python train.py --label_smoothing=0.1 --decoder_norm_position="sandwich" --decoder_activation="quick_gelu" --decoder_bias="none" --decoder_inner_norm=false --decoder_positions="learned" --decoder_tie_embeddings=true --residual_init="zero_last" --muon_scale="spectral" --nesterov=true --orthogonalizer="newton_schulz_5" --max_steps=1400 --adamw_weight_decay_other_params=0.05
Rows from block 11 of the audio encoder of a small encoder-decoder audio transcriber, named by matrix and row number. Rows with one number belong to one neuron. Each number is 128 + 32 x the weight over its row's rms, rounded and kept within 0 to 255. All counts start at 0. Numbers have three digits each.
After each neuron's rows are labels from the 100 clips, of 14976, where the neuron reaches its highest value: "loudest" is the band of the loudest frequency at the time of the peak; "responds to" is what is common among them. Only what is clearly more common there than usual is listed. The data: short read English sentences (LibriTTS-R). In brackets: how many of the 100.
# fc1: second MLP up (encoder.blocks.11.mlp.fc1.weight, 1024x256), inputs 52-103
# fc2: second MLP down (encoder.blocks.11.mlp.fc2.weight, 256x1024, transposed), outputs 52-103

fc1.436:124081101116202084096145114176136152082123107085161141110166132115116079144085112144078122130084149109135179145092085155142130106112133168132129173094105140
fc2.436:168135168071123168152110068141157177110126152125126109152120138184119137112146117127169090129145194141142134107166202085079110137119061158112117139101159121
loudest: 4000 to 8000 Hz (69)
responds to: the word "was" (72)

fc1.633:113162141102133136134152113104153155139211153146122041118111104127126202147111141119169175111098134133110091184118097096134151123173148092057085109167109168
fc2.633:140157133092150117147095181160147139106086154174118144092122107058149106127091160147189097123170103122079108062145089093084094108160124214113114204215112092
loudest: 500 to 1000 Hz (29)
responds to: the word "mother" (32)

fc1.166:127107140106165096113146120125101155166158166170137063123158152128186067143113135130169075149106053068154199153130104100144116102122136180095076099105104086
fc2.166:144071093093148112117083072133187144131217165152136098142147082160114148094148114136159071125134117136134164119090074121137181126162089136044093106069121140
loudest: 4000 to 8000 Hz (78)
responds to: the word "it's" (35)

fc1.482:052140077115163170153119067110132093115121116121100164150144208130112155150078125115167162081139097127111159123070087134164122113078126131105094098172179108
fc2.482:120167066123137136140090110133137108077161186125048126145112172167120117099153142068119169136141115143100146136151113086066148189085098178113163098143125157
loudest: 250 to 500 Hz (35)
responds to: the word "could" (43); the word "but" (38); the word "not" (32)

fc1.649:022170086150129116179188177106160198122156137163091093123150161175163140102139098178161171198130120144101103103190096094145191130160117148138187079103096144
fc2.649:125097098113133084117057096131123110101123112176180168203154102083102117079150095096169120142097117086128120143143092137100138114139151138063125117143099119
loudest: 4000 to 8000 Hz (37)
responds to: the word "nothing" (47)

fc1.567:184115099148136123106102109195149164159076157083111109077144102106149132149078141156181135120073114109154167120101104137178137183124090152194163134109171146
fc2.567:159098162078099100077149178161145124100125171106115137171103149116136199117189137069179067124166136177127072198158095125119125152128118106161176071155086134
loudest: 500 to 1000 Hz (26)
responds to: the word "i" (82)

fc1.171:143122088102139204157123144101109171202142096159146098164154110141144127109083120139163108158138125112131145101131114093158115166122084088133094151124164142
fc2.171:105141172082111195132106136097100086096089193103116125110097110122104124141168108114102177140106101138146172165077093156105159137180151087099158133081089137
loudest: 250 to 500 Hz (49)
responds to: the word "it" (61); the word "was" (33)

fc1.614:108150116098162127177112133060131140126134122119149079121108119080140135125086124108155148106147152115113175118135073115093186065128128091086124111146116139
fc2.614:102121086107138142127129138148176131131126153139165109114144142098113111105162111140063183158083158169070115146173108152112156076063135092158128117127124140
loudest: 250 to 500 Hz (28)
responds to: the word "little" (46); the word "a" (30)

fc1.32:149164110093154153082156105100159123158143116127150164160164156087157076098142120140153113148103083120141056100092115104124147121145115102145137072140153100
fc2.32:183174112115130168126143139056228171171117117116156226165160130173100149148107141095125169135111104119165114127134119081110148168192120153143168078128161118
loudest: 500 to 1000 Hz (29); 250 to 500 Hz (29)
responds to: the word "was" (59); the word "it" (34)

fc1.130:169164150102114162074106126146181169086129090088064147100151140130080118118117141116071087137142127156100120102181110141081125082128092155082038111137132149
fc2.130:166093107173090134153144141102134186139135139120163113129230114137116166159126102203145121162123099117167175079075139109134095119201141120126089109098103064
loudest: 500 to 1000 Hz (29)
responds to: the word "quite" (27)

fc1.618:116151104145117116043138139105138122106078111100141111077149162151161063117148076143094138088125109130179112133147117131153198115101074063150137115067165066
fc2.618:095114128135103156118131131107112129125113170142148119112122136109069166149110053100160074138183120117143125125166121129054108110116150141144110173098084118
loudest: 250 to 500 Hz (33)
responds to: the word "little" (68); the word "a" (37)

fc1.654:145106162105138105075107137152145120127141191203167107134170117118156168092162147126057174152103084157082112163139118167141147163135114143115215118096082157
fc2.654:110121098129221169103199112059129156124110136138146132123072185117133090136117090138126114060087136125151121075164094129101208109160164103116064144129171137
loudest: 500 to 1000 Hz (34)
responds to: the word "not" (54); the word "that" (26)

fc1.293:174226174177133091105094139096130125076101158119075111115093149158127143096163100127134139111122143158110154183080100098110088116088065204142240149101063124
fc2.293:110127116085147084144149117148146163120129094163133164089096104155126160104172140132081100150184076092100065091139132067120111166157153121077055091192211112
loudest: 500 to 1000 Hz (55)
responds to: the word "up" (44)

fc1.155:126078129105127178140140082124119131106070095161184127099069081092137135104180099165096141171126105197080083091146103131106166147152116135075153082115133122
fc2.155:110149116213218150119157068109128135149142041123111137064167109166111118093133097073149143127137121147087096135122065119147141146174138101083136168086102108
loudest: 250 to 500 Hz (46)
responds to: the word "very" (79)

fc1.298:134145119108104169175149106093135100118118088144137100108116099062116098113152160166114140089112083160125164054102078050129143129133126144086109142096106175
fc2.298:155140135097140149126077107113142130186187124079173197141113128120127112150118128096145136141162115141182124101123132101126114190102180126150111147086109129
loudest: 500 to 1000 Hz (38)
responds to: the word "had" (32); the word "said" (25)

fc1.172:110159109146116176109177110127126178114106126158126156177158108162078147118142124093111146152130078127122117081124083159190129163101138120145095123143171158
fc2.172:129105153145088097171150129126104176124166112176119155118154173144127152143172120131088117130073180112138161069074209115138083149149131157107146138183040128
loudest: 250 to 500 Hz (54)
responds to: the word "to" (71)

fc1.57:124128114141099127123136014109134215166130131135134134094154092179148163104105099103162135113134130152132102084154136173083082175109113162082124097126123152
fc2.57:176157133117149124114140177141099138132086122134157070154173113162142079165140146114147130147125183150092149118173123152181217118114081138112111157121158167
loudest: 500 to 1000 Hz (55)
responds to: the word "all" (33); the word "are" (26)

fc1.743:135109164148125133107147122092132117157125127117117091158122175154108141165071082106081160127157118094067081147126093130132193111175128110091115143091078096
fc2.743:134104127105157105100171114160143123129081136218178156117166100100144162144125139107146120147141175110113067121114102135110048100059099133215146121175164099
loudest: 500 to 1000 Hz (35)
responds to: the word "cried" (26)

fc1.525:151113128164156160090142159114175149186119156094099153116193089117073179169092165179123121142109106108136155171151086116077075149115123082139149221113060068
fc2.525:150148145099176119092139118112170170130134110138144120163118130150158136072131163092135072105138143079127138074152135152111155152189056115154105108145131118
loudest: 4000 to 8000 Hz (69)
responds to: the word "his" (51)

fc1.120:096145153116093095097137112128162147114104064104080145119179080113108161112114199183137153108121114186093166129175142134135184167094072126135168113137133098
fc2.120:138083106119067083148126154151075090207172075138146080129122143140094173080185100124110101119112197099140188145149157122105118101110111148136148152207159101
loudest: 250 to 500 Hz (47)
responds to: the word "say" (36)

fc1.185:068163147140097159107118091159079107119223124136131158127101149113205068121099151127134096133122145150127161179050130087122157143155113145097131075099097070
fc2.185:165093108142104079171188126130123143149100100128129149109158146160091178093110085112119164146140081109127101075126140128051160126085131115154166204145145149
loudest: 250 to 500 Hz (41)
responds to: the word "you" (81)

fc1.414:125130098081133059159141108145104122076203086181152141119101157075164151118144061093184161158074111164133164142164122109155104174141108113140118082140224069
fc2.414:167124123109169135137132069154125113106117119143108106132201152134163138081133133113095189062163123138109086086125135100150157144068157147064150070108099127
loudest: 500 to 1000 Hz (38)
responds to: the word "had" (37)

fc1.596:112126090155162127133123165174168161097133105115109124176102105180127144077071114149175090136157041102041070130082144125121105111105166126128168149159103119
fc2.596:110093126115156111112077137163161167145122084074111085091119116157100123074156085150131080140137127117174090098096127143136102076106206105106158120157116106
loudest: 250 to 500 Hz (29)
responds to: the word "you" (88); the word "i" (45)

fc1.658:145115126048146138166134126103122145160131143202149150111143131094153089123176121114042121097138110123141110134142106125150185104155109143092148141127176150
fc2.658:161140069110110112136089168109089142092090127151166114128156149113188075158146117073117095109110145139167159140173065167102139082070078066087175152099114148
loudest: 250 to 500 Hz (47)
responds to: the word "little" (92); the word "a" (49)

fc1.446:167068158060168162074119141127147145145071118146077074157123074099191178124129143115196140154131083154108124136086094158142107109045057133119126120124102094
fc2.446:145102132144018111152126133085105161124181152132143118179094148099168135141120107084114154149123173156144173114098119115132173064120108136096124067167135124
loudest: 4000 to 8000 Hz (37)
responds to: the word "to" (43)

fc1.536:086101164155124150146069137054087108091148107127113090170106201153136105115122149075078140147109166170145169165127065127120129144154090117090077090095094100
fc2.536:095141142131214132118178118136112133098110110156106171109160140130095172112122153144143148112142115102062153166120104157109110067076091085169140099169082141
loudest: 2000 to 4000 Hz (43)
responds to: the word "she" (95)

fc1.326:150145148113113128135179045187109152148158146116110151107077164186089186113172158173163141106152109127106163090118103155127085110154108121173119102090158086
fc2.326:119115094230122134133119156151130181093147203198131079112083093108103106155126100059150142116113157091143170076119120177155102083080106146137165104140185154
loudest: 500 to 1000 Hz (54)
responds to: the word "out" (51); the word "to" (34)

fc1.616:155136092085150093112114116152163098098125131058110158091164093139136146092056103140069120120137120098132087148113132098123073100176086078140154161081122102
fc2.616:207142112109147110156156128170100110132109138108117155192055140183085125207075085153117132101106131094123156154106123082163091137108084097152132148157152120
loudest: 4000 to 8000 Hz (41)
responds to: the word "was" (98); the word "it" (31)

fc1.207:099169175136169120033149147078092129166075108123147081085124143188137141159176208196144094146140125111140142094151173116143157172135145144109172110134082134
fc2.207:112132074157189117109071108141159124165129173196157198089119130169130131151097139079109182107120136075099116103103050120127160162180127151132161103170096158
loudest: 4000 to 8000 Hz (27)
responds to: the word "said" (87)

fc1.42:155127149120148129131148123103083145128129132157162162120172170161111164102147135121179145189097151129130159134091116108106108101118120137139107172083053137
fc2.42:166127098125092093160133100177155088132134119133162181118092142130056161094106134096091137096110093106227105134108120121144115131075164149156103150132160156
loudest: 500 to 1000 Hz (28)
responds to: the word "now" (47)

fc1.148:103125140128149119135126138174110146129151168146125082050163132134161081083102125160120115169015123123144128153101110109204162134070128149060156071143145116
fc2.148:112149134158127122115174107135110096151158093110126126098103102126132168105167167158112142070194104148086164163163100125097097074167142118119161132117120163
loudest: 4000 to 8000 Hz (62)
responds to: text has "never" (27)

fc1.186:134143152139147143101171105129181185157102071104077138125144089126109119140162164124100135072109135068124118078173163144142153146128109126189091148106140146
fc2.186:127061099095107134137075192114155097132138155105135146074144173129140119121101159089052116172188083186120100144126116107174097172127130155122104059067101140
loudest: 2000 to 4000 Hz (77)
responds to: the word "of" (29)

fc1.179:156112095142150167087088081159173100124125142165122081139129091117134133143161155176133088080161058144090161083108064171126145103132109170130125085126122158
fc2.179:085155162179148144083159116113128170129170149132115126195108183177101145137102133126128130167143160065148141133114070144155154143142137163123181127130147140
loudest: 4000 to 8000 Hz (82)
responds to: voice: male (73)