From a checkpoint of a small encoder-decoder audio transcriber: encoder arch conformer, 3.4 epochs.
Rows from block 11 of the audio encoder of a small encoder-decoder audio transcriber, named by matrix and row number. Rows with one number belong to one neuron. Each number is 128 + 32 x the weight over its row's rms, rounded and kept within 0 to 255. All counts start at 0. Numbers have three digits each.
After each neuron's rows are labels from the 100 clips, of 14976, where the neuron reaches its highest value: "responds to" is what is common among them. Only what is clearly more common there than usual is listed. The data: short read English sentences (LibriTTS-R). In brackets: how many of the 100, against the usual share in percent.
# fc1: first MLP up (encoder.blocks.11.ff1.fc1.weight, 1024x256), inputs 128-255
# fc2: first MLP down (encoder.blocks.11.ff1.fc2.weight, 256x1024, transposed), outputs 128-255

fc1.265:146176147190149105079106139053143144089142152154158088139120120097239109126118095097101127104149126163129132105133181198103129121128108179088106127142111141185146120083150119128117113123116137132152123170144088147089117126089060099128072140141163092096124126155120179135118118087135157122054105100107119119150095076156165126132147167096124100120135146192163171147126140089113150132125
fc2.265:136097142126117040113095103164204172117120112091125117125138127081106105098060184140180108149127126088091097175167110165173101134126192146130150164133130120115128124147136102176093108057146110127159152175176145123124069120169114090176125119108114093101147096114168080172168114138164140179161121165061114082152119154098167111143153059082165119151118106143119108142128130160093094144139
responds to: the word "it" (62 vs 12.9); the word "is" (44 vs 8.3)

fc1.600:085139127148129141125127138141136111148084131080047135084170109142147068151127158160120111121168142125100157161120087081067147028192117125070102159159149117216111152112160154094105155132119115152084083114186185137061136103104105177136107058099089103120104104086147122099129130085117101122139125169146137094118176166146127113116128071154089142119134120121088126138134129127173103128130
fc2.600:119134119181109168139143133048125201168096150063133136143155087079159174129130186118118120113138141157146149092176123106107130128075099197130101188121136155123155208084063159094119112183093127152149118162103152115116125142200161087157115139123142200118142088149145163128171129073148125112167102099143149082132143126058104094132124129118147122119172136139156060125158127108119139141100
responds to: the word "said" (87 vs 6.3)

fc1.334:140147139143163102094160093163154077153118140202166161114169162186142099137141122166080128061075134147135130130098166130178127133126112102104168164119206149088114106063137174138133120143077164138146126202139110131116104092124144113139145136143128072110185048216123137116174136143183078177134094169129082125163114108108159087105171118108100137048108122089117141117163139134131239090139
fc2.334:096161172115123153171126109181173144070102128113126102139156181123089095114127090080184128147141106142140140112127150147117140160129100102150090165114129116108106152123101125117126130113139117138131137119117048121084095106128144145120148080143131061186233121123102128130200036105126174119125129108121149106095190144102138132052173127101106123094133062128108109171127122108134127115091
responds to: the word "very" (74 vs 1.7)

fc1.158:130136145115137112141124123114098108116130141084144149126120092152092162100106150166141134093155080108141120186050117146157134163108146119138174075139159115107177154069164147120089200172161148125095143078113136146151110142185050078121132138141081067118178122165087118155070104110121065128147121218148122129145105121110173119203120074105101126121074079131101139154102088128101098154119
fc2.158:120113162195173112122144097129150162101141146132124134135149175046154120119180126114144121153135081126129117124111182140083135151079145120155131134137159174095118104101155167153164110157139097125127134205114131079102124167094131126128141125136097123115151181110079145095115176202089031173125161076184153156128120109072155161113173081078111068190205084167115081132080121099129142138155
responds to: the word "you" (72 vs 15)

fc1.606:095140139099110199108136155136118163149170125133132099165035152081113132132112094100113131074101137168131101193128155141143105124037111176159134140048155111127142129134098141174143104111116132193129126142100114109148113050153139125166135129163095117185131122122145135143145128076163156152112124132128161128094147205170097085111167126104060164134166083139054156165162096103107131150107
fc2.606:100145157102139120098089143153101145124086162183160156079138098156137173093113138115147115129126122139053132148174113145137070166193122159100081142108132098136150101136162079112156122094147109149152074121108157140196116191179123038133164152088111124095095138112130090112138123120094127087084148198113150150117110130151134146072107090175163146127060156132186126156140160179109112156147
responds to: the word "it" (34 vs 12.9)

fc1.493:092091134163124117147112116091094121167075106061157110124179100079135114113161174108123136099122184116094176082192091118121234162100149203141200087155121172142141096188131169100088083113117152136184155086183144152121095066125141060106141121119098132132103114107127175203111172167116118184137149132109129171123065160151123084125087121093140170125113091129160130102138123154123082166140
fc2.493:106147112134088193087152180114057144083143155136146167185138096141118158067147135109079166169161132107109121162122129147136069121129133107069126162128131146057088117144066193120175160115119120076104084138126154102146138083112107129136093103128171112124194108134107085080121192070127099109090136166197092083132166133118071209173126172133133098123107151064091117149169043137118109062123
responds to: the word "you" (33 vs 15)

fc1.501:111130207111171155164137127091160153133160110126118105121085121113140117090194113117112108204123136132127111070121141176188154127163143180161137095125145126119169108110123096128125106151107054144079167114103123176098117141117156084141080156166102120134062158114130127086105135129102110166139152183081192145143175166044121114089127145119138096099180115131112145105146165128169118129144
fc2.501:131164141158116113123092115175076111135113073125109135100084116182146123177160116165087088150116129135104139168194089140158095150177072115103152121117147126187109062093130176116096089112116120137163108134081143177159160147170138170082169142077126112163176133082114157136143099067058114139158171072125145135117170165149145160141149148174072207205129124098155125105156094123096166123087
responds to: the word "yes" (30 vs 1.3)

fc1.367:092156085113126117145114108109125139167113122227175100074076090118146120141109154193128127137093121085162139147118107128143090129112104133168159091175162122151128136107159138063122110182150075159167094092134071129106152052110133103128137199118111047174078103155117199139133145085154108096142107123141124182202166133092114157095122141113155144050135113104149115174131081174156125105140
fc2.367:132121165073198149100086127114123086175185137137121133134220067114109133215119075181107125143125059079139120127153171128096113194112134128141152144160142150092087153153153125125129142206169129163128141146159107114164152133156176137129192162094177139109125174151152093088174133128152117111180109093157196139217128217148143145065136078092192168150088169116145152132122124148156105140126
responds to: the word "it" (53 vs 12.9)

fc1.496:135143126163124160187083102114119106086078110147143120097205138109144150151125109098064086125193089098132118146138157144116111150106133126103056101131151113111132133076118084127121144100123086124116079095110143076096141073096108134118146123096103144178126153173154130141087135141148154134113123207164117147118177135139168109148134092108121147140104074071152140196082113178106088183106
fc2.496:081110156100145132040120195125132099176093165154151128144126071149056177152165134072170157214116090154110157069129060103142198160156092181186100017118125145155092135087094165081112116176099125128167116172119099161087136147165146124109101123129120128109156165161059158113125153129152102156138116199102129094102162138145142107127056115108106085143122156131097130103131099055142146164160
responds to: the word "you" (40 vs 15)

fc1.640:117103103090130181116111097140086240144159147117121089116049103128124130152134073147135122130132084105156132092190113111171149097215121139122077142178172113172106106107184150111154124130165125107092168078083151198133132222118092162129130167176172111144154100106118109049144144072113115091109077160139104082127109117131139140158195105174096130075123111145098069115155106161075112171162
fc2.640:134111133155152091122107130138154111120129135027111134120135072089169120077081156087057200138121121140140194116076137113167133127134094180143070146136139087104137141143114109158094100111148112147150105206142113143099152136159160108123143117145108132111124138093177190145182136142165152206098126173134080144097075105156133138122097153109093126171105095113102125079188113104149105108126
responds to: the word "said" (62 vs 6.3)

fc1.470:150167160129057134145139084102135180199106166163106162153127132140097087099139142114162089146091115114087129152094131139104093133115146138139119145109117178170127106180095120116128117104104079114092178098115098074128128099049171194154116143147117176144149148195097192073105116124152129121129207139138171113070120110093188096167084126096114116102106156124113133156167123125149131126128
fc2.470:080166147078166100120131134117067168207110216130099215146089105171131149084154124139129108130135139131119129149147058157096148150155067115120096089106166114146146124114122088068144135117122073168109125105121192148101123139153165134135123102111139254116118113123154146117112107105197093145140098092201144177126088108079102125130161109121103096144154136121138149118122091153217150089172
responds to: the word "it" (31 vs 12.9)

fc1.563:157137115135111179133106164134130151142068117133213126139152117126136094147138121090147157091155110117146098114139139198141121118140101094142189157134098094130161147084141133116155094108135134101161085125069115128132136067133150123157093118131150085106202061149083178074178096062129212153115067129164113108130089102077169122102131130093092106149075097098155135157101131116157173096104
fc2.563:170159129158115106175102167171121164140122148124125115208131166146146126184122130129133096139118110154165104125089134179126106092165126163135114125112119136149052101124071107104153151151057151172114139136165107149152035183148138161114157089174145123104137051127054183097165128089139165142127110121127122068082147143123084136120136121153103187147128082121137133156137159132136142137126
responds to: the word "very" (80 vs 1.7)

fc1.499:143189200165103152157147098147164132145118160132123168141163167108111103102092086166109103156131169111149177106151097159172119134104141163131171137140167197111108143050191160129136154152076136151032139090106116147106057092156113101111129062150127092110126127151079156176099114132162114108166109125142106097110166097120114116081126105075123132119113112138165147133166121121120087077132
fc2.499:095093110094109117140076138164118119134121142119111167149087196111132150181167095151081126145163131144151107182111127153127115148120126116179111085115116154095098123054062136140066104094155080136093093169136078209106145085139163142136143106131155107145063173086106163156109097189166154138164127136084084092084135106185143173127157208106092148150129124168138116107149116120170171087109
responds to: the word "you" (44 vs 15)

fc1.746:145134089108106109125136137118129119149168136090093127117112150166145143072153120136143145081120135134175101122149188091148194130144118155165115197108108195059122122140135110141112105144138172181131205101165085106166107086149174134154091150121146100153180112162186094078132083099109122100173142102107099116146141107124124147136146186119135193120149143108134119163131115125126082130123
fc2.746:108181112129126154091105121064123156124122136154154122172147126078182128132137113171153160156187117138112088092168097116181159101169112147113140212143147169099096114086144135085101170108112089104047108128162101132147101184087097074124117109163130085119086116164180129101131158161066124148096105143132111137122120209138163146135064174126088188167113095097145133151207027147111119153145
responds to: the word "very" (27 vs 1.7)

fc1.611:125136110185104102124114084195108139117132102126136151077148120086160120157138182064095086148120071126202110100085168097083214087121102124177172135124151162194117145088140156173089185105161199108142123139132075139123068157156159174109222121143152096170090127164121113082140138132145123108118112089173123110118126138093101084141136140134122146191150167084140107125139139119136127111118
fc2.611:120112107170117094105124089089133054166194062198126141139094152122099150170064156189144137136122146060118112157127118109154152164140092121113158149099104086159099150133165155154146132172163120111128136124102134185128139081136171103107077117125142130136145239116166141199177156159123146080175138138078143131155089101120130139088114122149150160110091073117111086166146073139107187137156
responds to: the word "you" (45 vs 15)

fc1.225:124183135196129176085116154079098103140100140137110130118055103151073109115138127155159102141147120138095118093094147152111122146124153186133140126169109118094123090058121160120100084090137110122109110137117116094116160110098117116183106104174120078121119135141128099126075058119138142101143115119148173077126155097194151171086149051072122099093127124118176118131111135136166074124110
fc2.225:150137076043133175079127132175152140126134212096155175118111107122127090129101044149179094158149096107142076128165134129108147131132124134106135133068102135170114089147118132084135145117184128140138134118127164109152120118189125163103096152100080133176181128116125091186121126146142160087112102133072158116135154085120150150115120189112145052084169079135196144100100145126076191108114
responds to: the word "yes" (66 vs 1.3)

fc1.288:120127150118188156111105115103114147174103177173139189094165096178139110121156160102175197091107136175121103129117159137121153134092129090131142156135065141188219131143119140083120140166164117105073174103135180088064165123124121110130104122164075115191052130117145199080129106108128114121082191155135098165086109103117127063163140170131150091146121126085107131158128084127144106119131
fc2.288:132107180134217140153101163069192119151094146187104158106130139160137130130112141044130169135144134095108082098119111161081157120153103136121133165111152110148123173067128097128101090130135125166129129139146070205132169119113138121065138054100092155116127115085115147069137198115101130129101153132163088149083144124187141063150143090175069113140145109148140115187192078124100129182147
responds to: the word "nothing" (50 vs 1)

fc1.468:113039151130161116158168172190094112102103160169139135144168089135073173114126153114118105043089151100070110100125194093102107092058128113123124100122062149151105124161192119087131133178188103149135137205121098122174132106106152123141066100129135154118075130163108154052095137159100143122154151143176097114095132149153134114095102136159127156153130113150104188143140115129096140164117
fc2.468:136185195084128156136122110069131126093113094187134118067101105120085092087065156111141118073113135144125153098120167090166132093125084092125062063128130108110125188109106111184101118150107133148064187130125164107125097134158163073126182162112107138173093100112130128110132188113128160091086100161091120146123079169104174151151148164099068137145133131086111085093169133132110145148144
responds to: the word "nothing" (35 vs 1); the word "anything" (34 vs 0.4); the word "think" (26 vs 1.7)

fc1.473:182094173129180059164116142157176138076158080105130163128096147117112129138148157182059100106175148095115119122123131156152162066136119102120063095131099163110137125137159127095147150131023087125178162120040109098121092102112095133128157096134137111135124154088135104087119107118125124143120130184162151172132110088155086114153130068034146100134091128158186125103082122125077116120141
fc2.473:156173134075127153202116121093130139121154081122085162117136129130082127121155124169149079160121167147175162158144112156121047115101125112126113084160102100149125155097057106130100073165120140120128106096133087176155149125127173117119049122162109126080110107097113123144104154126107126127121105173147132211131208136123156107152154114113117135103152114114207110148169096113125113173140
responds to: the word "yes" (48 vs 1.3)

fc1.40:111148134101144164149088158103124141166122153176150149095138137125135072133122133121158135169126046122113069163121061137155127123071123145113118129151097158154100103132082103116151165151137119119156117140158124165104172102130126087163133168080161124161108039131128140098121142067096096117175157123118114162171165200083121130048118141140087121049106179133155190130172166133154105108147
fc2.40:077124169140130091106106114091068164124178129141113085135121087101028116128176134156125104069146182148126134105157084122073107150169148129108153152178063179061072154154174128160099141083200126174105124112092131105152116157187147096119163136141127102102136176106146132118150137135092154116101157100218137134144092196133150147105163132096165141150129147206151217159129139121140146134113
responds to: the word "it" (93 vs 12.9); the word "was" (28 vs 9.9)

fc1.692:138119127139068102168106138179167144112093108156099069168118190188145190153065118142092156208065116118174119123167066129145160122179142103136146165197166126128162104066111147111114130115123120096155112078086116091170088131148100148143112147096136174161123136143137149134122080141127140123158104191135119120075138130128109176170090099095101181098156171132128148145172109161102132194098
fc2.692:148107138117123140161121171128126108156165145081133118125138117076198104115102110134063108103219119071131069154087077074076129128164087142163109129044169158138162117144126157151112142120058159097117143107096116120042151163154158094104151126127102148168108123121154099079145152130134112140140107060146101114187114146175100087093099087197137119139135079145114107109111120105156121101148
responds to: the word "said" (28 vs 6.3)

fc1.757:046052121121083058077105096099114117204079055131151154113169133156155178147166096096087125125147149142183151094157140189155104159096099103106116134134118112127100132079116112074185116123078065123112148098114093134113103096089158102159144063118118125142117094146152135091116159147150106109139138083138101108148100129119153121106104155176132110117119161101134106093130143118178073097162
fc2.757:155116113078165113142112133133154129088112137111171115088179156093129096094120124140145104143136119108106123130157133095085204087209178144081120131093135107089121094104125126168105148179176071094160153068167123204160113135118108137122158081158102081137142122142125099112161098070133147105130109181171184065103181135095148161141138120114163116173133181139202142104158074141132217172113
responds to: the word "said" (31 vs 6.3)